config = dict(
    train_examples=39062,
    n_mels=64,
    hop_length=160,
    win_length=400,
    norm='batchnorm',
    activation='elu',
    widths=[256],
    beta2=0.99,
    lr=0.0024,
    beta1=0.9,
    shampoo_beta=0.95,
    adamw_lr_other_params=0.003,
    epochs=102.9,
    warmup_steps=780,
    adamw_weight_decay_other_params=0,
)
Rows from block 4 of a small self-supervised audio encoder (BEST-RQ), named by matrix and row number. Each number is 128 + 32 x the weight over its row's rms, rounded and kept within 0 to 255. All counts start at 0.
Before each channel's rows are labels from the 100 clips, of 14848, where the channel reaches its highest value: "top examples" is what is common among them; "peak on" is the class under the peak. Only what is clearly more common there than usual is listed. The data: synthesized solo parts of chorales (CocoChorales). In brackets: how many of the 100, against the usual share in percent.
# conv: width-3 conv, dilation 3 (model.blocks.4.conv.weight, 256x256x3, each kernel summed), inputs 0-255

top examples: note G4 (41 vs 7.2)
peak on: G4 (33 vs 2.5)
conv.18 [123 145 103 105 151 135 140 110 114 116 129 135 237  94 136 153 101 129 101 132 103 114 118 139 128 151 196  68 132 185 153  92 158 114 193 136 128 154 125 210 129 218 147 123 118 114 122 121  98 110 111 110 141 139 178  53 141  82  63  80 142  92 121 168 163 200 116  92 130 157 136  81 104 131 149 154 111 114 152 148 105 139 111  82 108 123 104 100  98  99  68 109 116 109  90 125  96 204 117 120 114  39 129 114 186 112 109  97 134 150  77 120  98 146 157  71 100 127  75 140 118 119 129 173 133 182  70 129 118 135 130 176 121 162 113 160 119 199 138 154 109  91 139 126 177  71 126 151 112 164 118 119  59  93 131  97 125 110 137 134 136 120 119 114 179  96  88 178 138  93 132 144 120 158  95 133 114  98 117 124 149 172 133 101 158 163  83 142  81 129 159 130  98 172 145  96 191 127 144 109  56 144 143 158 150 129 168 115 151  85 129 177 157 156 157 127 184 145 128 141 112  84 106 108 129 134  75 159 144 159 131 139 142  93 155 161 109  96  56 106 123 149 145 110 199 147  79 137 167 130 131 129 213 103 119 117]

top examples: note C#5 (96 vs 10.1); note B4 (60 vs 9.1); trumpet (43 vs 8.4); note D#5 (38 vs 9.2)
peak on: C#5 (94 vs 3.7)
conv.154 [128 132  65 137 124 147 160 190 143 135 195  68 108 128 169 142 168 118 146 138  86 110 128 104 102 144 136 129 172 150 134  81  94 130 121 127 159 154 152 147  98  79 141 106 167  93 111 143  83  98  98  95 146 111 120 121  43 137 108  90 115 114 182 143  94 117 140  64 149 155  82  89 169 132 117 114 178 143 122 187 127 128 148 162  80 158 103 134 143 121  73 191 110 137 113 124 163 183 144 144 116  87 175  87 132 122  83 156 109  84 131 130 115 134 189  84 144 136 138  95 123 155 121 199  47 123 187  99  85 142 126  88 106 139 151 150 108 147 135  74 144 122 146 131 172 112 118  84 112 151 146 117 108  73 135 123 121 143 170 137 106 154  58 132 114  85  65  77 148 101  82 123 100 182 109 152 140 139 115 150 100  99 161 178 127 122 152 106 106 110 151 100 167 118  95 191 136  75 126 104 146 142  86 135 122  93 188 114  42 176 153 154 151  80  53  87 158 107  98  59 171 144 169 102  88 184 161 131 112 122 140 172 129  99 137 108 120 106 198 143 157 114 142 124  85 182 126 137  75 137 135 116 101 160  84 141]

top examples: note G4 (61 vs 7.2); violin (35 vs 13.8); note F4 (34 vs 9.2); viola (27 vs 8.6)
peak on: G4 (54 vs 2.5)
conv.238 [142 122 158 176 110 109 155 130  95 140 153  75 209 142 129 129 122 108 150 150  95 152 160  91 145 135 153 128 168 131 166 172  95 156 101 146 152 122 170  97 129 156 136 139 132 109  46 108 101 115 145 145 103 103 157 138 139 147 105 180  98 154 119  61 108  92 168 155 121  72 122 143 157  74 127  39 129  92 136 163 128 160 215 146 145 146 105 132  85 106 192 122  98 120 138 110 108 153 130  54 128 129 161 157 153 107  87 156 101 151 110 135  94 137 137 163 192 146 115 134 170 180 174 109 131 129 139 196 149 152 117  85  96 210 116 146 135 149 147 141  87 133 193 123 165 122 121 111 143  72 109 119  96 134  92 130 153 120 143 151 125  71 159 131 100 112 118 120 175 100 150 123 189 175  92  78  96 117  98 130  60 111 123 171 176 183 149 117 132  92 142 159 119 151 107  83 149 136 163 141 115 208 129 160 120 151 121 148 160 126 186  80 109 114  87 145 168 203 116 148 132 192 145 123 122 113  54 141  95 115 167  97 108  65  46 144 162 178 176 104 124 169 122 135 104  91 135 157 133  83 138 133  97 127 133 140]

top examples: note G4 (48 vs 7.2); note D4 (37 vs 12.3); viola (35 vs 8.6); note F4 (29 vs 9.2)
peak on: G4 (42 vs 2.5)
conv.116 [173  96 134 126  97 108 113 132 168 133 114 116 121  80 196 118 158 162 166  90 106  86 124 155 145 158  96 135 151 122 135  90  95  94 104 203  94 166  98 135 114 123 153 163  76 111 147 128 118 134 100 178 115  83 117 151 150 149 128 106 112 106  91 106 140 139 122 148 170  93 132 158 121  76  67 102 177 125 113 150  77 170 117 195 155 181 217 166  67 126 133 149  88  87 139 115  94 174  85 127 153  84  99  90 102 107 138  80  96 128 125  61  52 162 139 123 108  91  98  58 113 122 116  83 141 119 121 157 127 147 152 127 125 122  85 100 148 182 131 172  74 118 126 164 139 118 147 122 121 126 160 138  82 172 145 123 188 163 115 101 128 115  69 145  79  89 146 154  97 116  97  76 136  72 177 150 101 122 119 134 130 109  40 117  98 196 202 146 126 143 106 161 194 149 157  71  98 139 128 119 119  97 190 108  85 113 110 151 121 124 177  88 103 107 112 180 158  91 154 154 112 148 109 108 115 167 160 157 128 150  83  97 117 113 120 210 149 156 176 117 127 101  95 109 133 181 140 107 115 126 166 164  96  97 134 133]

top examples: note E5 (66 vs 8); flute (59 vs 8.5); note F#5 (38 vs 7.4); note D5 (34 vs 8.1)
peak on: E5 (47 vs 2.9)
conv.0 [ 82  89  84 111 155  87  87 124 156 135 133  73 126 154 181 147 136 117 136  81  69 152 135 125 119 152 136 150  71 202 132  82  85 166 160 150 145  90 161 149 152 109 171 148  82  81  88 129 118  69 113 114 180 138 175 121 136 127 144 101 149  93 161 133 157  95 106  91 180 166 159 116 145 168 174 131  95  99 159 109 149 112 213 101 108 108 127 103 177 127 106 145 136 135  66 125  76 205 140  80  62 134 131 168 152 187 136 127 115 130 127  73 142 138 118 101 104 115 109 210 175 121 109 120  93  94 106 138 156  35 158 147  85 115 165  96 148 115 115 107 131 100 163 158 100 155  97  79 117 121  87 170 196 105 139 126 143 198 150  97 111 126  98 199 125 165 181 111 129  96 121 102 178 130 148 106 132 106 136 147 109 119 125 150 139  90 118 146 117  66 132 171 125 120  75 147  84 127 182 158 116  98 142 133 137 108 105 122 189 184 137 110 136 119 109 100  79 124 118 117 114 108  80 167 138 120 141  91 132 139  81 102 125 148  94 113 141 156  84 143 154  70 102 125  44 177  74 131 147 160  90 122 125 104 133  94]

top examples: note C#5 (56 vs 10.1); violin (34 vs 13.8); note B4 (30 vs 9.1)
peak on: C#5 (53 vs 3.7)
conv.240 [125 149 151 119  87 125 143 162 148 168 140 136 140 181 141  61 110 135  64 119 171 138 176 188 135 115 162 115 122 144 150 108 138 116 186 112  96  85 107 105  98 185 138 104  66 164 124 109 164 144 119 172 121 127 114 158 149 141 136 142 145 123 109 116 146 135 107  24 101 103 137 145 175 158 105 145 146 115  99 142 156  56 172 164 140 150 119 130 143 148 157 118 107 174 174 165 169  78  81  96 140 151 166 165 180  89 136 156 143 146 101 130 181 126 160 149  76  95 162 127 101  97 169 141 126 100 172 111 108 109 103 170  91  61 118  64 109 100 110 151  85 130 156 157 118 120 215 101 139 171 117  69 133 191  72 177 133 144  64  75 109  96 133 134  90 103 124  78 122  86 118 182 120 113 111 157 160 117 154 101 111 146  96 168 144 209 142 107 156 105 150 203 170 121 138 119  62 172  83 173 156 164 126 115 145  80 129 124 173 111 149 133 108 125  95 144 149  55 126 124 172 105 118 159 176 131 124 132 130 137 176 140 156 117 181 139 117 160 155 143 133 110 104 122  91  78 129 153 132 102 111 135 175  57 158 110]

top examples: note E5 (63 vs 8); note D5 (39 vs 8.1); clarinet (28 vs 9)
peak on: E5 (55 vs 2.9)
conv.161 [141 112 107 130 165  96 102 140 120 145 108 112 114 176 134 144 142  66 135 149  98  52 106 130 127 117 168 155 149 158 140 138 130 153 108 112 136 128 181 142 102 148 110 145 101 155  84  84 110 138  77 192  98  85 134 141 114  92 155 139 182 189 162  88  99  77 165  90 136 131 102 102 124 127 153 126 204 196 151 130 127 102 140  94 107 187 117 125 190 142 150 123 206 136 108 102  95 165 110  63  76  91 117 106 162  69 111 168 132 113 129 142 174 161 125 136 151 124 155 149 120 133 131 132 118 145 116 124 131 142 121  69 134 134 120  80 128 138  86 104  94 119 129 163  92  99 112 170  75 106 137 112 175 137 147  81 153 148  86 131  95 144 207  80 143 145 183 161 150 157  74 143 162  96 117 208 134 159 147 144 105 188 141 173 121 173 132 111 129 114 126  85  80 149 139  96 138 121 112 132 163 188 144  73 150 102 120 154 143  96  90 167  98 138 218 147  72 154 152 132  64 152 132 111  94  82 118 163  52 143 153 102 186 130 118  97 155 118  71 153 141 102 124 130 194 208 124 173 172 159 119 119 100 132 140  93]

top examples: clarinet (30 vs 9)
peak on: silence (46 vs 12.2)
conv.228 [ 80 170 121 135  36  91 131 109 130  75 180 145 118  65 146 111 135  97 103 149  66 134 106 121  74 144  78 132 152 184 104 177  55 109 162 126 206 154 109 154 116 108 151  99 129  96 103  61 148 162 118 187  95 153 142 115 145 117 119 132 101  91 180 118  79 113 118 126 141 176  91  84 115 139 107 151 132 170 136 151 163 166  97 184 108 102  93 168 135  98 127 139 113 173 128 126  55 173 175 109 137  90  27 154 131 134 116 119 129  91 111 123 108  55  98 151 110 103 123  95 106 142 119 149 162 139 150 175 103 102 148 155 125 159 125  78  91 125  78 113 161 170 174 128 125 106 141 143 103  84 152 106  99  88 125 178 202 144  80 162 137 122 107 157 100 131 119 149 136 129 143 148  90 161 105 101 140  79 149 168 183 173 123 136  73 119 173 165  97 153 136 146 156 130 166 195 111 106 142 140  95 119 152 125 167 135 119 115 125 165 164 127 111  81 151 125  99 103  84 120 149 159  92  97 120 152  64 115 116 187  31 113 100 132 151 134 136  83 130 129 130 138 161 169  88 123  68 144 148 156  91 105 108  94 150 131]

top examples: note F5 (45 vs 8.2); note D#4 (44 vs 11.2); note C#4 (43 vs 11.7); instrument: clarinet (35 vs 9)
peak on: C#4 (32 vs 3.7); F5 (25 vs 2.9)
conv.70 [ 87 201 115 157 106 142  71 143 120 141  93  86 120 141 121 204 192 150 137 117 148 129 131 174  47 142  94 143 115 124 179 100 154  92 173 190  71 144 176  98 111 104 125 225 135 125  99 137 119 120 111 157 188 100 122 160 178  59  62 162 134 120 177 169  95 139  84  92 171 118  74 100 116  76 135 122 144 112  77 106 173  92  89 103 145 136 132 140  90 122 151 165 103 118  99 151 134 112 118  62 125 113 180  95  59 103 133 181 139 109 151 122 150 156 143  93 143 131 114 188 142 146 123 133 127  90 124 121 105 142 175 161 101  55 122 132  64 158  90 169 157 138  73  86 156 120 125 135 134 119 143 130 134 169 140  85 154 139 145 117 112 134  53 106 127 106 134 152 120 163 142 156 151 156 127 101  79 141 120 118  89 147 173 160 108 145 134 107 126 152 137  98  77 130  94 160 108 117 127 106 119 121 168 143 124 125  43 112 145 116 127  94 143  78  90 140 124  84 102 127 141 118  75 142 171 187  77 108  94 157 107 126 133 150 191 116 133  98  78 118 151 124 113 141 146 118  50 169 132 117 186 125  68 117 176 146]

top examples: note G4 (33 vs 7.2); note A4 (25 vs 8.3)
peak on: G4 (33 vs 2.5)
conv.60 [ 43 145 162  75 108 172 101 148 113 123  99  98 130 160 129 137 106 101 125 130  90 164  74 134 153 118 124 118 136  52 125 157 184 125 160 116 204 168  68 126  89 124 158 106 123 114 189 172 186  89 129 194 148  78 110 158 209 128 151  80 160  98  90 123 156 101 180 127 143 125  64 143 172  87 170  93  90 154 130 129 137 113  83  99 130 118 162  90 122 156  84 102  86  88  82 125 109 130 124 146 113 115 124 134 111  97 140  86 143 107  84 124 148 130 158  80  32 124 146 195 151  48 105  84 116 110 148 139 123 148 117 114 159 190 180 120 158 104 177 145 104 121 149 104 148  87 186 116 102 157 169 163 148  89 105 124 146 142 131 105 128 183 137 200 119 129  81 139  85 169  64 129 116 149 149 167 161  99 186 105 158 158 135 154  95 114 149 154  92 137 161 160 139 191  94  88 130 135 107 157 178 145 123 113 120 194 177 107 117  93 142 151 127 166 150  74 115 102  76 121 114  58 164 114 147 130 142 124 138 169 128 131 152 104 109 139 151 132 114 124 130 122 166 144 139 140 113 175  86 105 118 145 127 130 107  89]

top examples: note G4 (48 vs 7.2); violin (44 vs 13.8); viola (30 vs 8.6)
peak on: G4 (46 vs 2.5)
conv.91 [103  99 143 116 124 130 128 144 164 159 110 168  99  98 154 109  85 146  94 115  74 142 101 204 149 148 146 148 135 136 157  87  91  72 117 124 116 143 149 163 109  88 159 125 101 119 154  90 166 208  79 136 141 124 142 156 133 135  74 120 124  87 142  83 145 127 103 139 152 115  21 117 198  59 118 155 162 129 201 191 147 147 123 136 148  50 111 186 134  52 193 100 105 108 158 114 121  98 141 117 156 118  82  83 132 120 126 117 182 137  57  90 152  57 126 117 106 112 109 137  92 199  70 129 164 129 120 194  96 113 126 126 179 158 114 156 102 127 123  83 117 138 136 117 162  99 153  94 160 144 142 150  83 133  95  79  93 183 134 120 157 158 138  97 136 131 116  95 165 131 141 127 166 106 167 150 130  65 152 103 120 167 152  47 193 132  92 105 165 120  87 133 132 185  66 104 135 105 132 104 136 130 138 107 130  98 147 108  49 141 144 133 156 122  64  87 133  89 144 171 135 140 152 134 114 159 162  82 102 156 180 119 150 151 101 158 139 127 150 131 136 105 145  72 144 120 155 180 159 126 143 115 136 124 134  93]