config.yaml
depths: [10]
optimizer: "soap"
max_precond_dim: 1536
adamw_lr_other_params: 0.003
grad_clip: 5.0
warmup_steps: 780
Rows from block 5 of a small self-supervised audio encoder (BEST-RQ), named by matrix and row number. Each number is 200 + 30 x the weight over its row's rms, rounded and kept within 0 to 999. All counts start at 0.
Before each channel's rows are labels from the 100 clips, of 14848, where the channel reaches its highest value: "responds to" is what is common among them. Only what is clearly more common there than usual is listed. The data: synthesized solo parts of chorales (CocoChorales). In brackets: how many of the 100.
# conv: pointwise conv (model.blocks.5.conv.weight, 256x256x1), inputs 0-127

responds to: bassoon (56); note A#3 (28); note D#3 (26)
conv.25,258,149,212,240,199,211,168,164,192,184,164,178,242,178,213,212,248,261,228,187,196,249,220,172,197,208,157,192,204,222,209,186,226,230,147,158,217,159,210,214,184,225,262,160,196,207,204,265,155,203,169,244,174,226,181,175,187,206,271,133,244,199,213,170,194,255,229,204,178,157,215,172,182,208,218,151,148,196,213,182,146,191,212,210,218,185,186,262,204,121,252,221,275,243,210,159,222,184,192,206,199,271,181,213,222,184,189,185,199,139,169,203,249,195,200,252,227,248,194,251,198,210,216,235,205,242,132,222

responds to: note F5 (95); violin (88); note D#5 (50); note G5 (43)
conv.214,198,178,170,234,223,198,219,204,228,199,177,211,253,214,179,246,204,183,183,195,195,197,200,204,180,216,161,250,213,163,213,201,216,171,148,240,207,204,115,235,230,165,211,202,162,171,183,243,245,264,216,152,221,165,224,173,249,164,196,211,219,176,217,192,249,140,162,191,221,172,195,213,157,199,196,207,146,175,140,214,187,183,231,210,188,155,165,154,194,199,200,177,170,182,174,226,204,229,212,186,183,187,207,220,204,210,212,230,215,163,161,189,223,212,194,159,187,161,199,187,239,252,172,146,245,251,209,194

responds to: note B4 (66); note A4 (48); oboe (44)
conv.121,214,171,184,146,234,132,161,189,144,160,211,208,186,179,229,187,218,205,189,218,157,180,135,284,245,248,180,183,176,164,226,164,205,226,162,203,158,211,211,203,267,204,202,174,189,161,234,164,178,223,213,203,181,169,190,123,219,219,200,232,209,178,164,213,201,185,256,167,182,209,191,221,249,171,180,252,185,216,189,203,223,200,192,184,180,145,243,174,206,199,237,203,199,206,205,239,198,237,207,188,226,228,238,198,199,193,193,232,185,185,165,192,198,239,201,226,148,241,157,138,216,222,206,223,245,173,162,167

responds to: violin (54); note G4 (40)
conv.32,228,168,181,218,195,185,224,158,193,220,179,251,232,222,183,210,170,242,221,148,213,240,210,187,230,147,155,227,195,141,244,154,219,182,173,207,174,171,164,211,179,221,154,180,168,159,219,185,221,203,200,258,220,169,228,210,196,90,146,231,174,139,225,218,245,181,189,213,183,205,217,227,208,187,169,256,223,204,212,193,191,218,229,210,229,214,208,207,190,171,201,231,211,194,171,226,188,153,186,146,134,203,116,220,189,201,202,208,165,239,178,214,202,202,223,180,196,180,259,198,146,234,215,231,207,144,218,219

responds to: bassoon (93); note C#4 (87); note G#3 (39); note B3 (35)
conv.176,164,163,147,162,272,219,212,274,183,171,193,201,249,205,188,242,215,188,215,171,151,233,195,205,243,174,186,244,195,207,210,216,222,219,140,232,229,259,200,256,219,153,219,209,172,237,233,171,211,227,204,172,229,227,113,188,195,200,243,218,158,219,222,152,186,185,113,195,152,250,185,161,221,202,179,149,189,223,179,201,231,225,194,193,198,211,215,150,219,225,181,198,212,209,194,249,200,241,222,233,184,240,203,193,195,217,169,221,229,206,138,167,223,202,258,166,163,219,193,223,186,176,212,192,129,181,193,174

responds to: note A4 (31); clarinet (30); oboe (27); note B4 (26)
conv.155,220,247,214,243,175,191,216,179,204,203,105,186,190,214,240,180,194,158,232,216,186,270,231,161,207,195,177,214,150,218,182,234,140,154,188,190,169,180,188,166,183,157,192,171,219,221,173,198,223,204,227,192,220,199,219,201,178,238,205,164,166,206,172,176,124,212,247,212,214,197,165,234,241,187,203,233,191,256,215,185,163,208,250,186,249,144,242,201,228,195,204,191,193,225,204,202,184,193,196,170,211,240,201,229,223,293,220,168,139,182,169,186,241,169,219,193,200,256,242,195,171,221,157,198,227,197,176,222

responds to: note A4 (43); oboe (42); note B4 (35)
conv.201,191,202,228,224,210,209,197,211,172,191,223,171,155,191,210,201,188,203,176,228,243,195,173,176,169,190,195,195,232,203,205,242,232,189,225,212,211,251,219,218,225,207,182,181,210,154,160,242,217,118,179,189,193,202,209,202,215,217,198,193,186,201,187,179,213,185,145,188,207,185,226,184,227,190,254,199,177,205,211,232,181,183,225,168,211,232,164,218,218,233,200,212,206,218,232,195,180,200,219,141,226,211,136,190,215,130,230,152,213,216,168,272,180,197,209,202,191,197,218,202,204,154,130,225,201,202,166,180

responds to: note A4 (47); violin (38)
conv.128,207,236,193,209,192,175,201,189,200,203,221,212,141,222,165,177,154,159,183,193,163,221,205,219,216,162,195,185,221,232,192,218,244,183,160,245,207,239,211,235,201,130,176,194,218,131,219,212,220,202,178,179,234,203,201,160,188,212,195,190,164,212,221,164,169,192,228,185,237,230,207,202,194,140,162,188,191,221,206,176,191,260,213,274,203,228,195,179,203,201,206,158,157,196,167,262,190,198,191,202,221,171,198,168,157,251,180,156,214,196,172,150,199,159,184,222,194,183,192,214,171,187,220,160,189,224,214,198

responds to: note A4 (51); note G4 (27); oboe (25)
conv.35,211,223,189,228,177,225,208,197,201,185,236,195,204,168,162,216,148,150,201,225,251,184,145,277,203,234,217,183,226,170,163,199,182,221,202,183,176,263,208,197,239,198,187,254,168,210,161,227,208,214,202,173,211,178,158,208,190,223,200,231,180,223,230,160,207,244,201,231,262,233,157,221,217,192,161,167,161,204,246,221,184,264,246,198,199,181,212,141,207,216,202,201,192,161,209,224,211,188,207,188,176,216,189,166,198,180,199,304,182,147,139,192,180,217,191,255,224,201,168,182,229,195,202,160,221,193,226,165

responds to: bassoon (66); note A#3 (65); note G#3 (28); note C4 (28)
conv.26,226,269,194,165,174,194,214,194,214,188,189,180,184,216,268,214,261,183,226,186,240,167,202,190,213,153,213,211,261,202,220,259,246,187,184,210,204,206,214,224,189,132,232,232,170,184,201,140,202,211,189,200,210,144,190,193,167,235,179,203,200,214,235,209,188,224,237,195,224,176,202,192,222,216,167,209,195,200,200,206,145,193,209,213,160,126,237,154,205,227,235,261,241,201,215,201,213,173,176,213,167,206,163,221,167,226,213,175,255,213,177,244,192,219,224,171,162,237,232,133,235,171,221,191,210,207,233,185

responds to: note A4 (55); violin (40); note B4 (33); note G4 (25)
conv.118,183,161,208,191,193,152,180,202,208,175,201,238,180,177,214,233,180,158,199,230,219,239,175,222,185,175,230,164,181,196,208,251,198,212,194,175,197,223,193,238,192,184,187,154,206,197,282,157,168,188,237,231,216,215,147,187,178,249,175,210,237,200,196,213,190,208,264,165,221,218,171,221,224,153,159,232,278,134,166,165,187,157,196,243,147,223,182,196,214,243,172,232,220,189,158,201,206,235,215,195,205,203,169,223,193,218,183,161,175,220,152,235,224,177,216,195,163,219,229,232,225,193,145,228,227,189,197,177

responds to: note F5 (62); note G5 (36); note D#5 (29); note F4 (27)
conv.106,185,177,182,210,208,215,257,192,204,181,189,192,189,192,208,244,225,168,242,208,134,216,231,244,167,223,191,284,241,174,177,198,250,204,179,183,169,176,195,214,198,185,205,234,163,157,146,214,265,229,278,181,182,173,176,233,278,172,232,205,189,196,247,201,209,205,229,196,201,217,245,209,148,226,218,214,165,163,241,226,158,238,203,217,201,168,196,215,202,253,195,179,182,200,188,171,189,165,284,210,176,155,170,161,200,160,243,241,187,200,187,163,210,190,239,206,152,206,205,179,220,212,228,225,257,240,192,204

responds to: violin (61); note B4 (51); note A4 (36)
conv.91,175,150,209,167,162,211,166,221,139,162,181,178,236,252,227,182,179,197,205,169,212,182,221,217,260,228,207,146,173,210,248,206,169,199,261,206,194,195,206,171,200,151,175,202,143,185,226,189,170,232,229,229,182,156,197,189,148,211,169,224,184,243,181,186,246,176,276,188,209,235,191,208,209,195,193,265,126,194,220,197,182,175,170,186,205,215,210,245,200,215,202,208,210,269,172,190,227,214,181,234,260,164,162,162,204,176,214,150,140,230,261,194,205,256,173,208,175,142,225,197,172,187,230,224,211,147,204,218

responds to: note B4 (31); note C#5 (29); oboe (28); note C5 (27)
conv.92,196,234,229,211,174,192,203,246,172,170,220,204,151,173,192,209,158,210,146,194,195,193,183,164,184,160,288,204,242,195,179,203,213,162,260,202,179,204,217,215,198,211,198,183,210,200,189,200,218,99,162,192,181,182,210,226,196,226,198,201,200,171,222,197,211,186,156,203,234,180,259,181,191,248,246,226,180,235,146,214,194,196,205,208,197,214,178,193,201,207,218,214,211,211,170,169,196,214,247,202,255,187,162,193,194,128,195,177,209,226,168,245,200,207,181,181,189,195,218,170,182,134,137,169,230,214,200,185

responds to: note B4 (72); violin (64); note A4 (48)
conv.167,222,202,196,134,232,193,184,196,162,167,148,207,215,196,181,199,171,141,178,224,194,158,204,242,197,244,186,182,168,165,254,239,174,184,206,186,193,183,174,293,182,203,171,176,258,206,231,197,181,203,224,266,207,193,199,182,145,249,214,172,206,155,149,227,196,230,200,189,218,158,248,268,184,217,169,213,251,211,202,137,220,228,183,153,148,112,191,203,229,201,227,235,181,175,197,229,211,200,245,195,211,214,195,202,232,207,183,183,147,246,224,222,166,187,201,252,193,229,199,180,242,204,220,215,210,182,154,228

responds to: bassoon (88); note A#3 (70); note G#3 (36); note C4 (29)
conv.86,184,187,176,189,170,225,188,224,236,208,220,189,234,214,203,201,191,244,234,202,186,218,193,117,218,139,201,183,223,184,244,183,196,178,145,206,212,218,169,195,205,152,202,219,203,201,232,203,170,257,245,208,205,234,168,200,195,159,208,210,246,179,195,205,227,188,209,187,202,186,186,188,221,251,195,155,172,206,239,234,226,199,191,211,227,158,248,202,164,174,235,208,252,216,156,248,267,195,193,196,165,233,195,215,167,206,177,203,211,165,321,203,235,227,218,179,209,195,144,177,183,251,190,204,134,170,237,186

responds to: violin (57); note C#5 (37)
conv.6,196,150,218,141,208,188,213,205,209,217,178,222,215,180,195,204,161,215,227,224,188,223,176,184,225,192,174,183,142,132,224,217,205,187,173,187,186,165,195,226,116,169,218,192,171,221,176,244,253,190,225,162,203,151,188,173,182,227,173,228,174,131,209,221,172,193,250,202,244,204,182,199,144,190,172,211,179,226,277,149,203,162,212,164,188,209,174,215,205,179,142,231,215,195,232,202,229,224,243,242,179,161,222,234,242,184,260,227,227,249,228,187,207,192,209,196,148,219,211,159,194,205,266,210,185,207,155,196

responds to: violin (36); note A5 (25)
conv.24,203,237,208,184,173,212,206,189,203,206,202,221,211,238,170,191,161,199,260,163,258,209,225,235,212,158,155,249,233,228,226,167,161,201,246,161,197,204,234,142,193,166,185,215,170,199,227,153,182,229,186,198,194,159,157,160,160,221,207,248,197,218,188,173,173,218,201,163,215,202,157,185,224,211,169,189,188,231,176,189,188,204,210,173,181,137,242,242,185,254,197,172,201,198,201,196,223,210,235,217,178,146,220,180,260,249,199,139,170,187,210,184,189,213,213,269,230,248,244,200,190,251,172,204,194,190,211,177

responds to: note B4 (61); violin (57); note A4 (38); note A#4 (29)
conv.144,200,183,209,197,234,256,188,243,184,212,199,196,227,165,196,195,126,237,186,229,223,228,190,198,202,198,197,136,187,228,259,158,186,180,170,185,151,177,176,252,172,272,195,195,195,187,229,193,190,227,227,200,220,161,205,113,167,202,200,209,246,178,161,223,224,163,249,252,145,222,195,210,229,135,150,229,182,199,173,152,202,218,229,204,223,169,204,169,220,140,224,262,160,211,201,229,181,190,174,217,205,221,199,190,198,250,185,234,168,223,228,224,264,264,195,234,224,185,180,193,195,204,218,220,182,196,149,241

responds to: bassoon (47); note C#4 (37); note D4 (32); clarinet (28)
conv.226,117,213,179,183,224,192,203,230,156,197,231,138,190,175,152,221,220,218,201,258,159,192,195,216,249,185,232,186,188,200,207,226,204,208,165,189,143,203,222,189,193,289,216,202,215,125,221,213,212,191,179,197,179,218,234,219,182,201,234,183,217,203,213,170,241,229,180,242,171,203,196,213,202,216,196,176,186,201,193,185,136,207,181,157,116,216,180,209,189,182,250,174,196,214,206,210,296,220,197,207,176,206,208,155,150,234,207,190,180,215,173,210,228,218,185,211,182,179,229,181,157,189,136,257,207,190,164,221

responds to: bassoon (59); flute (40); note C4 (39); note B3 (28)
conv.222,216,155,188,203,196,226,226,197,196,173,246,221,199,222,158,243,214,240,182,164,250,160,207,219,256,214,237,167,206,187,174,181,174,212,161,256,214,173,211,204,227,208,239,245,214,211,185,211,194,198,168,229,198,280,203,194,214,208,153,225,211,202,183,215,209,197,164,261,184,188,247,202,195,210,226,211,209,267,228,227,181,166,210,224,214,264,197,164,214,248,247,203,147,215,204,207,184,193,183,154,216,212,172,209,199,142,184,224,243,197,173,296,155,226,239,137,147,160,182,224,236,200,107,204,226,200,202,231

responds to: clarinet (59); note G4 (41); note F4 (36); note F5 (29)
conv.180,162,216,232,232,231,190,223,171,181,198,200,160,144,165,176,232,196,211,205,138,253,195,172,176,181,160,282,175,226,205,242,192,197,238,241,204,221,207,191,183,191,206,168,226,157,206,160,194,209,161,190,157,204,162,217,169,178,224,187,201,205,201,215,208,167,212,183,177,262,184,277,197,186,166,247,191,211,201,185,235,168,160,204,200,244,233,148,241,211,226,206,211,219,196,243,212,210,206,166,147,223,204,169,193,214,135,212,185,192,195,191,236,192,209,187,142,187,164,183,177,199,125,120,178,202,203,193,189

responds to: clarinet (33); note G#4 (33); note G4 (32); note A#4 (32)
conv.122,148,145,218,276,218,226,235,169,166,256,202,204,278,249,248,172,185,208,246,208,175,222,188,187,187,175,197,192,191,230,242,220,198,169,217,161,189,249,202,201,206,168,242,193,212,181,217,211,203,223,168,212,156,156,196,197,162,137,185,239,237,218,214,207,158,194,180,152,219,187,193,190,242,226,216,237,213,235,188,185,203,190,251,236,205,209,212,239,167,195,198,211,176,178,219,225,211,256,196,219,219,252,257,191,232,194,228,162,209,192,199,234,233,194,207,214,255,200,229,203,125,199,227,200,211,200,151,202